config = dict(
    model='class-conditioned image diffusion model',
    objective='v',
    num_classes=181,
    norm='layernorm',
    activation='relu',
    head_dim=32,
    fused_qkv=True,
    experts_per_token=2,
    patch_size=[4, 4],
    layers=8,
    muon_scale='match_rms_adamw',
    lr=0.0039,
    steps=15200,
    batch_size=128,
    epochs=12.5,
)
Rows from expert 23 of block 3, named by matrix and row number. Rows with one number belong to one neuron. Each number is 128 + 32 x the weight over its row's rms, rounded and kept within 0 to 255. All counts start at 0. After the name is the row's rms in percent of the matrix's.
# up: expert up (model.blocks.3.mlp.up, 64x64x256), inputs 192-255
# down: expert down (model.blocks.3.mlp.down, 64x256x64, transposed), outputs 192-255
up.4 097 [ 92 154 255  72 119 137 141 138 111 129 131 141 104  67 158 124 137 107 146 162 111  28 106  96 120 152 168 113 138 124 103 134 200 114 116 129 120 146 120 128 150  76 154 127 171 124 150  92 121 116 152 137  76 177 114 123  44 133 142  70  94 147 184 130]
up.5 121 [ 88 104 101  84 151 237 139 105 159  43 118  97 130  55 134 174 165 167  89 136 137 149 142 123 136 121 116  57 105 137 132  86 116 114 136   0 129 146 116  98 140 161  98 105 102 135 254 130  53 166 103 152 135  95 130 153 121 114 153  99  87 122 131 172]
up.6 102 [ 56 140 106 196 138 123  75 103 140 122 130 126 114 130 103 116 125  91 169 118 145 153  51  98 135 102 147 132 115 148 104  81 130 139 135 186  76 123  94 107 110 144 191 169  59 120 108 124 173 116 117 136 119 114 166  98 149  97 136 174 118  42  76 125]
up.7 094 [126 153 115 188 169  69  94 159 108  89 104  70 125 159 140 123 144 142  67 160 176 162 167 138 144 143 133 131 130 111  64 150 101 148  83 114  85 126 132 117 167 112  85 133 140 141 149 108 134 122 128 155 168 224 100 107 171 137 116 108  97 123  87 123]
up.8 089 [142 100 141 122 122 160 173 138 137 170  79 161 125 115 161 134 168 117  75  72 118 144 129 138 131 137 164 135  87  89 111 124 131 118 148 123 108 124 112 119 137 117 172 134 109 130 133 164 169 128 110  90 164 169 106 116 173 187 109 115 132 157 110 156]
up.9 109 [255  99  44  82 126 128 134 113 136 163 104 150 105 167 149 113 132 182 105  68 119 137 164  99 133 141  31 164 155 138 112 139 109 147 110  57 108 130 127 151 114 159 161  70 154 151 184 137 182 145 111 110 108 143 159 142 108  90 132 105 162 102 183 150]
up.10 099 [174 124 150 171 150 105 104 138 121 131 125 101 115  94 108 120 202 132 135  89 144  79 165 107 100  90 247 136 110 127 160 181 105 105 142 104 146 122 122 122 134 124 178 109  94 178 104  85 144 130 118  97 137 185 121 162  90  99 103 103 148 184 108  80]
up.11 109 [130 110  52 128  89  81  85  95 112 109  96 113 149  99 145 124 143 165 201  69 156 166  93 119 103 126 199 168 147 123 118 109 129 102  67  66 177 115 123 108  85 143  83 135 104 135 141 119 115 122 108 144 175 156 137 163 136 116 152 109  80  89 178 134]
up.12 100 [123 138 179 132 110 100 123 120 113  93  94  97 122 158  49 104 168 118 134  73 117 136 136  81 150  95 187 141  93 136  88 155 167  83 111 115 162 120 109 152 111 164 138 134 102 147 101 181  73 129 114 102 152 159 161 128  56 126  97 116 153 130  62 125]
up.13 094 [ 73  57 100 155 147 145 130 149 147 107 120  57 108  36  84 127 107 137 171  98 166 120 170 144 137 123 110 134 160 114 163 106 131 150 140 113 122 151 153 119 140 101  54 151 133 138 178 127 163 142 116 163 110 115 147 138 121  93 150  99 114 169  68 166]
up.14 094 [117 193  65 122 138 121 126 104 149 130 140 163  92 176  87 150  71 151 175 113 169 183 133 204 121 148 168 123 143 108  81 126 104 149 139 142 100 149 154 137 179 142 106 130 113 150 190 171 158 134 128 134 161 119 129 114 200 130  87  30 114  96  79 103]
up.15 103 [120  37 117 134 135 144 150 113 158 154 124 148 124 132 155 155 122 160 141 106  98 165  94 104 110 103 109 132 127 129 121 149 145  81  99 131 185 118 133 148 125  84 101 124  64 145  74 132 118 165 105 181  83  89 139 168 118 178 167 107 104 154 110 142]
up.16 099 [ 94 129 121 152 124  88 146 111 124 122 142  84 140 101 122 106 181  73 108 111  82 165  64 133 121 137 137 117  95 113 140 197 108 152 152 150 137 130  84 106 147 115 132  90 169 153  85 105  62 118 141 122 164 104 100 137  88 105 137 189  97 147  57 154]
up.17 103 [132  59  69  30 103 129 131 148 119 134  84 159 104 103 110 103  81  72 135 105 127 159 115 151 123 122  47 125 169 143 116 167 111 113 108 100 128 144 115 130 138  56 116 132 167 165  74 135 137 120  99 125 157 205 149  99 149  88 180 178 105 127  95 108]
up.18 079 [159 135 174 150 126 155 154 132  84 117 144 112 144  72 116 111 119 140 161 188  80 113 127  97 134 122 145 107  92 135 121  92 116 147 126 114  88 122 135 113 112 208 150 211 153  77  30  80 116 109  96 135 157 135  97 154 127 200 127 164 136 171 192 127]
up.19 098 [117 117 118 149 132 139 111 143 127  97 128 132  82 133 149 124 162 145 112 138 112 123 101 135 119 137 135  77 132 108 103 110 100 147  66  61  57 151 140 112 166 139 164 184 105 118  67 144 153 163 109 126  79 163 119 115  96  62 109 151  91  96 134 129]
up.20 100 [112 100  81 137 113 197 124 171 150 133 107 163 136 139 164 153 217 110 130 157 103  79 123 160 140 138  89 117 130 101 157 158 103 161  88 109 144 140  97 121 119 126 111 116 165 147 115 123  40 109  88 137 145 141  99  97 180 170  93 114 107 143 159 107]
up.21 096 [119 121 108  82 121 110 105 137 141 115 137 155 108 116  98 174 204 161 122 128 122  80 187 179 128 139 186 144 176 111 151  92 150  68 122  79  91 119 139 136 151 163 102  83  67 134 208 169  92 148 125 162 164 112 151 144 166 148 138 203  71 123 109 129]
up.22 085 [ 88 152 160 155 151 141  83 123 153 149 116 111 159 105 125 125 130  78 111  92 135 138  87 106 135 113 135  96  38 137 117 138 150 160 136 146 149 133  88 106 107 153 145 133 112 121  89  81  58  78 122 136 118 153 135  85 126  95 169 168 152 154  70 138]
up.23 098 [131  59 139 183 137 226 157 129 128  73 145  83 126 128 107 120  80 112 137  80 117 120 112 110 129 129 140 116 164 158 157 136 133 139 121 169 148 101 137 134 118  90 159 123 116 151 135 144 124 112 109 126 114 173 136 127 184  89 115  71  81 117  85  96]
up.24 091 [142 142 117  97 108  87 130 120 126 109 131 194 154 145 111 164  89 140 116 122 101  95 160 138 131 139 150 144 116 110 182 131 119 121  73 230 140 124 133 147  70 151 132 106 116 111 149 178  79 119 127 124 183 146 103 125 120 123 133 157 115 104 116 147]
up.25 118 [197 144  38 151 117  89 127  94 134 107 118  90 110 179 112 131 128 129 138 125 122 112 127 121 116 119 129 158 151 108 143 127 118 173 150  64  95 130 145 157 124 125 117 132 126 145 185 132 215 136  95 123 100 124 137 144 117 145  99 151 151 160 224 108]
up.26 095 [128 186 130 160 148 120 119 114 150 142  78  97 120 143 155  89 217  60  68 108 139  26 123 131 140 159 101 155 150 127 115 151 110 110 185 163 155 111 138 143 135 134 156 168 119 155  92 108  95 149 146 101 133  98 100 144 147  60 109 149 109 141 113  88]
up.27 096 [ 63 155 120  61 103 121 123 161 123 175 125  88 108 167 136 135  74 117 129 150 133 175  86 140 142 156 151 165 106 124 140 109 155 149 143 128  59 141 139 113 153  65 156 139 139  68 169 117  87  95 116  97 194 182 122  98  99 170 108 147 130 116 176 126]
up.28 092 [183 119 104 154  84 179 134 177 147  89 121 176 111 153 139 131  96  84 134 115 160  42 140 140 125  72  74 102 148 110 184 149 130 129 131 114 164 127 152 131 110 100 109 147 186 167  96 156 130 165 164 111 107 134 134 134 143 113  77  82 121 181 144 116]
up.29 107 [ 74 103 142 117 108 137  68 109 122 144  94 127  93 146 130 120   0 148 105  65 100 153 101 124 126 161 159  68  96 125  94 160 126 124 123  89 127  96 111 106 104 162 127  92 143 103 145 120 177 134  95 139 107 164  90 135 193  73 155  97 127 145 153 151]
up.30 113 [186  58  66 205 155 116 134 132 154  63 171 133 123 176 139 110 169 144  42  88 152  87 138 101 121 156 132 116 115 114 112 199 114 115 127 140 166 146 128  90 133  99 169 106 133 135  68 165 123 124 138 156  82 143 111 139 108 130 140 203 127  81  50 137]
up.31 115 [202  55 103 140  95 138 133 142 131 167 131 113 128 139 131 106  57 161 113 139 144 163 111  94 110 121 160  99 130 125  97 161 118 170  83 172 191 118 191 145 114 166  93  98 131 124  99 124 148 153 142 137 105  76 130 148 149 154  97  47 110  62  93 151]
up.32 102 [188 139 114  80 138 188 176 124 118  66  99 121  86  59 166 142  32 105 196 112 107 128 119  89 122  87 134 137 176 146 127 148 164 127  83 113 137  93  94  98  27 114 146 147 117  77  95 102  96 125 145 154 124 210 132 113 137 214 172 173 138 154 144 125]
up.33 093 [182 155  35 138  87 136  88 131 169 143 116 161 133  94 133 155 163 151 140 102 133 145 132 120 135 152 141 114  64 139 138 184 126 118 113 199 152 137 163 126 139 178 188 115 144 107 124 108 127 114 149 106 126 198 149 104 114 141 125  32 140  77 128 132]
up.34 104 [157  97 107 113 111 162 134 159 106  98 158 172 134 101 129 108 119  88 179 148 137 174  88 155 144 185  80 135  87 155 152 144 156 102 111 215 135 117 126 149 168 102  77 158  87 122  71 157  87 121 119 105 156 120 108 130 156  89 115 158 117 137  76 137]
up.35 108 [151 136 101 159 112 177 149 147 102 138 105 163 149 114  96 107 108 165 137 185 156  96 115  87 108  96 128 153  98 132 113 134 166 136  76 156 219 140 152 123 135 160 183 122 107 117  87 155  58 162 131 163 126 215 139 129 183 146 169 224 123  93 107 128]
up.36 102 [151  93  71 120 128 107 175 100 131  76 106 130 121  85 102 120 143 190 192 167 151 133 178 162 118 110 139  85 119 147 125 107 161  94 129 179 153 169 140 177 141 189 118  98  81 134 159 156  80 162 106 132 163 191 111 140 178 114 132 255  79  82  67 127]
up.37 096 [201  73 113 142 110 179 125 149 129 153  98 124  96  90 134 130 121  94 121  89  84 144 121 118 105 126  75 101 157 151 111 188 175 127  68  78 154 106 125 150 168 111 149 130 182 140 139 141  49 153 163 141 132  31 126 128 189 146 148  82 134 122 147  98]
up.38 106 [190 187 133 187 181 168 176 125 181 150 118 122 144 143 143 140  64 150 114 193  98 108 187 159 132 137 165 154 176 116 113  97 164 131 175 155  84 103 156 177 118 173 129 172 117  99  60 125 164  87 111 107 147  95 147  84  86 104 151 157 197 143 101 128]
up.39 119 [167  91 138 198 126 136 126 157 125 127 134 125 149 125 126 135 140 118 162 106 127 117 159 129 134 140 120 133 132 133 154 144 114 147 131 114 147 128 153 125 101 215 168 120 120 106  97 133 124 132 123 127 121 112 145 136 152 148 134 255 131  91 108 115]
up.40 105 [180  74 137 134 121 149 123  67 132 135 114  96 151 108 136  98 139 162 141 114 123  82 136 127 110 120 159 148 119 157 116 138 198 122  71  95 182 176 119 128 129 147 158  99 114 134 239 108 125 136 138 134  78 187 166 115 113 138 149  96  96  67 128 112]
up.41 082 [161 107 106 108 135 127 111 180 140  95 119  94 106  10 118 140  88 148 190 121 157 134  72 114 130 112 131 177 155 147 100 138 105 253 115 122 113 132 110 122 136 159 197 156 160 107  81 120 171 103  94 121  82 149 184 119  66 109 128 145 155 105 166  92]
up.42 102 [154 103  73 148 133 186 163 160 147 117 140 101 154 175 116 120 101 164  66 162  96 188 112 132 145 136 172 126 112 123 124 115 175 151 135  73 189 114 130  82 110 111 117 150 167 121 176 131 151 117 115 166 134 171 112 146 125  97 133 138 119 142 198 166]
up.43 099 [ 78 153  58 142 146 159 127 103 149  90 148 136  76 158 134 162 142 157 149 150 132 172 172 132 125 176 139 110 135 119 133 161  86  96 184 122  42 115 124 102 110 206 137  80 107 131 144 145 190 109 140 104 152 168 128 114 160 164 149  54  90  89 105  86]
up.44 095 [117  58 101 163 143 198 145 113 162  82 160 103 134 145  95 131  59 192 102 113 104 125 126  94 110  83 122  91 130 131 111  90  70 112 163 133 126 143 162 158 166 140 158 122 156 137  63 132 158 140  88 130  75 134 140 153 151 133 114 177 116 122 121  75]
up.45 097 [204 124  23 106 116 117 147 160 130  83  96 118 107 104 159 107 159 139  84 131 177 141  83 175 116 150 136 125  89 143 120 161 133 141 170 140 168 134 142 163 134  77 122 143 151 144 168 115 118 145 134 108  83 161 130  97 110 144 111 244 168 120 157  88]
up.46 101 [173 111 111 167 118 104 135 129 123 110 116 151 153 189 122 121  85 174 151  50 128 122 144 100 100  78 107  79  84 151 146 122  98 193 132 135 156 143  81 166 160 167 140 169 104 130 114 183 134 141 140 174 134  70 141  63 200 183 111 121 165  46 114 127]
up.47 094 [ 50  99 108 119 131 120 120 125 129  90 131 166 101 116  99 141 177 136  93 169 120  98 106 116 104 154 137  55 111 117 107  99 119  97 156  97  94 136 125 113 115  75 130 136 157 128 119 124  90 128  99 138 103 127 113  81  61 107 162 213  75 130  85 107]
up.48 111 [156 184 139 187 140 181 137 111 158 106 125 138 127 173 107 143  94 152 110 167 130  58  68 124 138  89 208 162 206 122 165 124  82 166 158 238 156 152 172 149 120 112  77 134  89 148 123 173  99 156 126 138 108 200 117 113 127  58 134 156 105  88 100 126]
up.49 105 [148 122  60 108 136  93 172 136 158 154 152 143 137 166 121 114 103 199  82 121  80 176  49 120 135 146 161 115 145 128 136 111 146 108 124 255 160 143 134  99 134  57 151 148  84  93 111 138 124 129 111 170 124 133 128 109 170  81 154 145 111  85  58 149]
up.50 091 [228 105 167  62 116 157 151 133 123 137  98 129 128 189 129 147 183 165 129 168 114 159 183 161 159 105 132 173 113 115  94 128 124  90  94 131 136 125 122  98 113 131 114 149 153 164 149 118 101 134 135 134 155 207 100 148 164 164 109 231 121 151 174 146]
up.51 114 [200  85 124 128 122  75  99 111 124 134 137 116 113 117 129 143 140 164 116 108 122 145 196 111 140 133  75 165 156 107 116 167 124 159 129 109 189 120 123 110 139 120 146 137 118 176 140 154  83 139 109 133  98 154 134 147 113 132 109 152 140 117 174 157]
up.52 094 [131 140  53  85  98  86 136  71 140 117 146 137 115 126 173 122 126 131 115  72 100 142  88 127 116 148 137 116 152 119 156 154 122  93  81 160 103 142 141 135  94 141 125  75 111 162 154 114 155 134 175 104 105 182 147 129 157 142 155 103 119 120 155 144]
up.53 095 [170 122 140 195 163  83 143 135  96 150 136 158 157 136 108 139  60 117 120 158 117 127  66 105 104  96 135 160 159 123 152 157 119 132  86 136 156 117 132 118 114 189 160  75 164 133 120 151 164 145 141 129 125 153 132 121 127  42  31 110 122  94 114 112]
up.54 098 [ 93  93 132 133 138 190 129 147 149 108 163 119  99 131 111 107 150  86  91 119 138 111 147 118 141 177 128 120 126 122 137 162  98 129 162 157 127 132 131 117 114 110  95  86 191 123  87 189 112 130 143 137 109  94 128  94 142  80  69 149 121 127  98 145]
up.55 091 [121 124 141  90 175 188 101 163 158  47  72 105  97 124 142 118 177 158 124 107  85 146 161 135 101 111 134  74 151 132 129 106 164 162 149 124 143 118 160 160 175 170 119 154 131 131 125 202 165 152 101 110  90  59 106 118 143 184 150 105  83 100 142 122]
down.4 099 [155  55 210 150 123 146 155 138 107 117 129 161 128 116 173 127 165 152 191 104 147 136 156 152 123 118 177 109 179 100 112 143  82 129 201 102 124 139  98 129 141 231 183 120 134 104 107 119 114 138 124 120 118 162 101 153 157 173 121  59 132 146 143 182]
down.5 130 [106 133  96 133 154  68  26 131 143 147 121  84 130 128  62 117 136  20 163 128 187 102 156 125 131 131 114 131  61 119 142 157 146 135 198 180 124 115 101 134 118  52 145 122 106 138 198 139 182  66 133 125 120  63 153 118 166  77 111 162 113 129 186 124]
down.6 098 [147  18 121 154 153  89 177 113 106 129 127 175 132 141 149 128  90   0 153 185  52 128  79 102 128 134 116  92 252 130 130 131 147 139 103 204 112 163 151 130 100  82 135 148  79 120 163 151 191  70 129 109 119 145 151 146 114 191 136 232 113 144 154 107]
down.7 086 [138  93 127 102 102  94 147  88 116 131 127 185 135 138 156 129 144 125 188 210  96 141  86  77 126 138 113 120 157 163 126  67 150 138  93 125 158 110 147 136 159 150 119 124 123 120 131 192 148 146 124 104 112 181 144 127 112  86 128 195 129 131  74 160]
down.8 111 [192 113 175 121 138 125 166 112 116  76 161 144 155  92 108 131  61 205 100 169 139 153 120  98 123 126 133  47 113 149  98  59 146 146 143 139 138 101 119 114  68 171 102 126 189 126  80 174 127 142 122 119 152 167 115 101 187  36  93 102 127  93 138 169]
down.9 104 [ 74   0  53 140 153 131 164  75 123 142 127 162 123 103 113 139 135 130 116 132  37 146 200 130 126 129  39 141 109 112 132 109 124 111 157 128 117 122 142 119  91 151 112 130 142 151 100 152 166 162 128 162 134 108 143 115 114  78 108 142  98 110 101  49]
down.10 098 [163 112 215 127 126 172 140 106  70 114 127 114 121 113 141 131 111 245 164 124  57 139 111 191 121 132 101 150  85 128 124 125 132 126 123 116 116 123 153 126 126 144 122 122 214 150  84 136 130 144 127 147 143  91  99 130 164 144 101 144 132 108 111 155]
down.11 113 [134  83 151 130 107 158 224 107 121 161 120 152 130  84  79 142 142 152  44  74  74 181 144 125 131  98 138 114 166 125 118  99 173 123 119  95 145 102 117 126  65 159 105 115 121 126  83 117 121 152 126 121 129  80 132 130 117 145 158 142 136 137 200  82]
down.12 102 [124   3 165 117 142 185 240 103 128 133 109 102 130 152 119 133 112 186 121 123 147  85 145 134 129 128 130 102  50 139 145 160  94 121 118 154 135 162 109 134 125 130 199 135 126 138 101 119 103 120 128 126 129 112 158 128  90 170 122 122 122 104 125  91]
down.13 102 [209  60 160 120 145 167 182 116  83 135 125 110 133  59 165 125 197  78 158  93  77 158 145 129 124 131 156 138 112 136 106 122  98 119 117  87 125 141 159 150 139 147 166 119 125 133 107 125 131 120 115 129 126  43 120 143 110 130 113 167 135 142 162 118]
down.14 097 [131 112 101 123  91 108 123 139 172 112 145 191 134 144 157 139 139 240  73 141 130 191 147 141 142 122  98  99 108 143 140 144 110 123  57 110 129 140 101 121 110 176 165 134 127 111  77 122 100 156 138 138 130 191 134 129 106  54 123  75  91 139 158 156]
down.15 096 [108  76 122 123 165 113  69 115 119  89 113 159 121 111 100 107 118 155 114  86  59 161 119  81 106 107  80 145  66 119 148 156  76 127  68 160 185 116 113 119 109 144 190 115  77 159 150 134  56 128 127 140 114 150 109 116 167  87 184 155 110 143 106 117]
down.16 087 [150  86 207 138 170  16  75 111 100 183 117 176 144  88 151 136 169 119 143 169 104 123 108 141 123 140 140 175 220 103 126 156 153 112 139 107  98 134 153 133 154 140 111 128 158 140 163  82 178 157 109 144 151 124 121 134 134 166 117 139  93 123 189  59]
down.17 098 [ 24  29  82 169 150 142 156 137 137 120 118 110 121  43 158 125 185 102 158  77  79 144 178 141 130 128 133 213  65 129 131 123 104 120 134  99 146 115 131 127 212 167  68 140 165 129 128 107  87 152 136 126 107 131 106 105  97 189 141 185 126 129 144 106]
down.18 092 [ 97 134  82 163 105 117 165 106 207 112 122 110 143  90 111 145 187 129 141  85 132 121  83 119 125 117 113 207  31 109 127 152 166 138 194 138  31 143  98 141 140 152 123 143 131 118 128 148  92 126 120 124 102 164 141 127 183 113 151  80 176 138  94 162]
down.19 097 [ 72  71  92 148  96  75 159 128 113 105 140 120 129 149 140 127 185  46 190  42 106 145  96 160 128 130 145  99 184 122 119 134  93 142  79 125 111 162 136 133 154 129 138 127 133 119  85 136 162 124 128 124 151 132 109 126 189  92 107 145 144 117 179 140]
down.20 093 [ 76  93  81 155 131 185  75 129 113 108 115 114 124 117 145 142 175 116 143 174  66  44 181 124 128 126 147 122  96 117 125 103 158 131 115  60 114 144 119 112 127 172 128 132 163 127  86 153  46 126 110 151 120 208 143 135  95  44 159 104 158 151 231 117]
down.21 103 [126 108  49 138 136 106 143  83 118 119 128 126 134 148 135 122 115 216 105 116 165 116 228 104 130 139 111 137 112 146 110 123 112 142 207 209  46 134 118 138 135  71 128 134 141  99 112 113 169 132 121  92 120 117 159 123 155 136 130 118 130 106 143 137]
down.22 095 [ 76 132  70 142 118  59 139 127 157  70 142  81 125  72 174 140 196 147  69 114 196 120  93 112 127 129  62 107 186 159 115 178 127 124  66 105 131 118 114 125 148 162  65 132 146 133 138 156 172 118 123 156 146 123 179 140 141 179 163 144 169 149 144  69]
down.23 097 [125 100  17 178 123 171  52 144 102 135 130 161 137 124 197 133 154 130 148 204  86 101  40  66 126 139 176 116  64 125 126 120  95 133 159 120 116 125  90 137 114 214 158 136 134 103 109 148 160  93 136 135 116  83 115 127 180 100 110  73 137 144 145 136]
down.24 087 [164  69  93 141 134  80 134 102 172 101 139 176 126 136 112 114  86 158  76 105 148  41 134 122 125 113 113 193 159 118 129 143 139 148  82 128  96 133 150 132 118 145 132 136 140 136 155 123  78 139 125 133 133 153 104 122 107  71 142 144 138 129  65 168]
down.25 108 [142  68 103 129 132 184 135 150  86 114 120 129 124 102 123 129 103 213  36  87 127  87 126 115 130 123   0  77 107 159 126  85 164 147 117 132 113 136 168 135 143 107  95 127 182 117 125 129 234 132 130 133 131 109 115 128  96 128 163 143 143 156 104 122]
down.26 085 [140 104 176 145 159 119  54 119 197 100 121 164 144 172 105 138 194  66 145 186 125  66 178 128 135 108  68  72 149 110 134 130 139 106 181 117 122 130 135 127 114 188 175 143 187 128 144 124  67 147 140 140 146  62 152 153  88  60 112 198  69 104 127 156]
down.27 099 [103 193 153 165  45 177 132 120 112 141 136 208 132 209 155 129 137 206 156 151 142 145  98  93 139 141 136 178 125 131 121  96 194 144 129 143 127 157 134 108 232 166  96 130 170 110 175 158 157 123 135 103 102 192 138 115 118  68 127 123 124 139  88 195]
down.28 091 [150 133  48 143 123 188 111  74  78  96 116 126 141 143 204 136 178 157 141 108  48  67 134 112 137 124  45 154  71 124 115 145  89 138 160  99 139 143 172 107 103 177 134 151 104 158 158 115  57 125 143 145 119 161 140 134 116  51 142 104 109 123  98 110]
down.29 107 [117 142  20  84 150 126 136 122  81 123 135 193 135 111 190 124  97 163 114 251 162 178  65 126 121 138  85 105 135 127 139 163 142 116 159  78 118  99 127 137  63 183 109 157  60 124 141 164 180 133 117 147 134 155 137 121  81 131 142 143 118 154 123 172]
down.30 109 [135  12  92 127 135 223  73 143 132 127 136 142 120 159 159 115 116  43 154 147 122 141 120 127 105 135 106 128 182 149 115 180 141 128 153 156  92 132 118 133 145  68 104 125 174 104 141 139 171 117 134 112 126  87 167 118 147  73  73 111 121 107 168 181]
down.31 106 [ 70  53 122 153 128 184  88 112 161 183 114 170 121 161 106 112 107 191 179 149 129 148 172 120 114 124 142 109 214 139 116 195 104 127  67 102 156 141 108 130 119 117 118 110 188 129 112 134  92 138 135 157 125  87 142 140 195  25 120  83 178 116 169  80]
down.32 095 [ 81  57 110 120 133 202  83 101  80 140 120 109 132 139 108 120 140 178 167 134  61 183 158 114 147 126 142 118  52 122 121 213 113 144 168  80 173 108 126  94  98 104 116 140 153  90 172 107  62 130 135 105 107 121 132 127 203  99 120 105 142 143 140 164]
down.33 099 [115 122 111 179 115 111 201 101 125 141 141 155 131 118 151 129  94 170 127 125 117  86 139  86 135 135 197 148 243 140 124 119  99 143 104 125 114 134 121 124 175  35 113 119  79  97 126  90 172 155 145 131 131 194 131 120  72 142 126 181 115 100 130 121]
down.34 094 [122  74 141  54 241 128 153 123 173 131 133 163 136 108 108 121  76  59 181 163 135 136 198 162 130 110 103 140 194 135 139 100 110 153  80 102 123 118  82 130 104 154 113 139  72 135 128 153 105 109 117 130 151 192 129 103  88 233 132 120 152 167 123 143]
down.35 112 [135   4  60 172 145 189  86  96 169 130 134 138 128 126 113 138 122 157 127 114  78 170 143 134 124 133 157 146 200 101 127 180  96 126 127 101 161 136 111 131 119 130 184 119 178 131 107 119  91 165 133 106 150 178 127 131 160  58 120  27 112 110 142  96]
down.36 107 [112  59 158 120  74 146  45 100 157 132 131 137 117 163 111 131 138 131  48  41 109 174  97 140 119 104 137 195 147 130 146 119 122 152  90 165 157 127 146 135 194  98 166 127 131 111 124 131 117 165 139 108 129 137 139 138 169  54 138 140 132 112  73 138]
down.37 099 [144 124   0 147 105 170  80 108 113 113 127 193 121 143 116 131 160 124 168 155  63 177 152 140 147 122 156 125 156 170 119 143 163 108 121  89 123 103 123 123 141 149 142 125  97 108 153 120 110 145 160 106 123 100 142  95  66 102 151  84 169 127 126 194]
down.38 109 [163 191  58 135  58 176 154  99 112 132 122  99 116 156 156 130 112 209 133 171 185 145  94 134 130 111  27  89 157 124 119 144  97 129 182 152 134 120 111 131  92 145 169 127  92 137 135 151 210  70 140 132 132 117 101 116 139 187 109 167 127 127   2 175]
down.39 116 [129 140 109  91 126 191 137  97 129  94 124 130 131 101 156 119 101 118  80 161  97 119 193 158 142 124  30 114 102 143 127 155 127 138  85  83 128 139 131 113 138 125 128 140 139  89 154  81  83 166 136 122 116 157 142 151 168 131  95 227 136 162 134 129]
down.40 102 [130  26 169 116 148 169 114 116 120 168 132 129 128 126 105 112 135 189 112  55 127 135 155 139 123 113 200 105 196 125 125 121 111 130 122  90 124 138 141 124 199  92 115 134 179 113  97 112 213 190 130 113 112 158 140 125 161  92 129  90 100 120 117 163]
down.41 101 [174 145 153  60 128 255 168 103 113 130 134 155 134 121 118 114  87 135 154  72 144 119 174 131 102 115 190 115 165 116 111  70 140 150 138 155 142  84 107 116 140 145 180 124 148 121 116 102  71 136 119 107 136 145 143 132 112 196 141 136  93 126 101 147]
down.42 104 [127  96 131 204 129 200 150 164 122 143 147 146 121  99 119 130  89 150 126 115 172 116 146  70 137 145  86 121 140 109 132 123 105 139 199  81 141 129 147 121 163 195 162 114 101 108 102 104 230 140 146 124 121 120  99 158 162  58 157  65  80 143 166 120]
down.43 093 [148 117 105 106  63  56 178 112 124 139 125 107 123 176 147 122 151 191 154 161  32 160 121 132 103 157 130 106 164 129 137 132 156 109 112 133 152  98 113 121 111 108 177 137 117 145  92 159 158 149 123 161 117 179 116 137 133  55 130 221 112 152 123 138]
down.44 103 [120 101 121 125  17 238 129 145 162 129 147 154 123 130 121 137  46  65 139 108 127 148 114 106 134 131 139 155 111 109 119 167 144 174 178 127 180 147 117 117 138  24 156 115 146 141 139 151 126 131 145 121 116 109 127 113 134  56 128  62 161 152 132 195]
down.45 096 [166  61 166 111 131 108 126 139  66 121 138 136 130 153 133 141 137 181  64 104 138  82 121 134 136 145 107 121 119 130 134  94 122 147 147  83 104 126 127 120 190 137  96 141  95 130 121 100  59 149 128 139 127 143 131 120  37 151 102 170 160 120 132 156]
down.46 100 [156  87  95 168 111 226 138 100 200 134 128 131 122 118  82 118  76 169 104 151 177 153 158 126 120  97 139 125 153 132 139 156 104 133 125 122 166 147 148 139 133  39 139 115 146 161 111 102 175 142 120 102 129  78 132 113  92  44 145  72 107 130  99 131]
down.47 097 [211  84 208 176  74  33 108 130  74 131 140 163 131 188 141 133 152 112 229  89  83 164 124 132 133 133  78 117 120 144 132 142  99 124 155 183 125 128 154 125 125 177 176 125 194 124 131 106 161 105 124 131 128 121 106 123 174 174  74 149 136 108 200 128]
down.48 098 [116  94 132 145 102 190  69 130 129 171 110 109 107 153  81 124 165 191 143 125 163 121  89 128 118 111 133 148 143 116 128  78 136 142 119 221 118 119 125 137 135 165 125 121 151 126 145 132 175 130 122 132 116 153 119 163 166 100  59  77 117 121  83 171]
down.49 101 [113  87 105  96 151  53  47 140 101 126 126 170 128 151  55 132 193  79 153 129 153 177 117 140 131 121 136 113 255  97 132 111 111 139 162 164 150 132 122 128 111 174 143 121 109 129 181 130 255  87 128 115 110 150 143 133  92  93  88  71 100 121 122 141]
down.50 096 [114  89 195 202 127 151 101 115 165 128 122  62 133 119 155 130 122 183 149 111 169 228 128 128 143 150  56 154 150 109 126 154 123  95 181  93 104  99 158 138 161 110 146 115 118 124 147 111 147 129 109 142 116 209 114 114 222 171 119 145 120 116  95 171]
down.51 110 [166   2 172 101 153 135 163 148 158 113 134 104 122  55 107 127 116 175 147 107  76 100 100 158 119 123   0 114 128 136 124 137 157 149  49 130 141 109 136 131 147 110 103 131 157 131 147 115  42 150 123 112 101 159  99 127 209 123 106 117 105 109  92 150]
down.52 100 [111  18  50  93 146 171 217 130  27 159 111 118 122 141 128 132 148 145  63 136  72  47 176 123 121 136 178 153 219 124 128 188 115 118  85 144 101 134 127 136 125  95 141 120 117 109 145 129  95 127 120 150 118 188 147 121  63  52 111 128 137 119 152  56]
down.53 087 [ 71 173 127 166  42 181 140 129 107 179 132 170 106 131  88  98 122 107 183 102 136 132 134 143 129  97 121  60 212 132 104 140  92 102 187  98 151  96 126 139 106 126 141 119 108 151 133 103 115 120 147 110 110 178 135 125 192 104 171 117 154 145 114 185]
down.54 099 [143  64 111  80 102 160  76 148 160 111 151 126 132 147 151 139  94  94 142 145 105 114 152 121 131 129 136 155  74 127 151  95 146 136 160 150 154 122 118 138  82 128 105 139 186 111 121 177 118 154 145 129  92 112 125 153 109  97 136 130 114 121 118 140]
down.55 103 [148 129 188 101 144 101 100 122 206 147 128 166 129 134 173 119  94 106 162 153 125 119 147 120 120 124 127 124  52 126 169  72 129 165 139  96  78 137 151 151 158  56  78 104  85 136 135 156 110 107 123 126 124  90 114 107 121  77 171 179 101 113  86 152]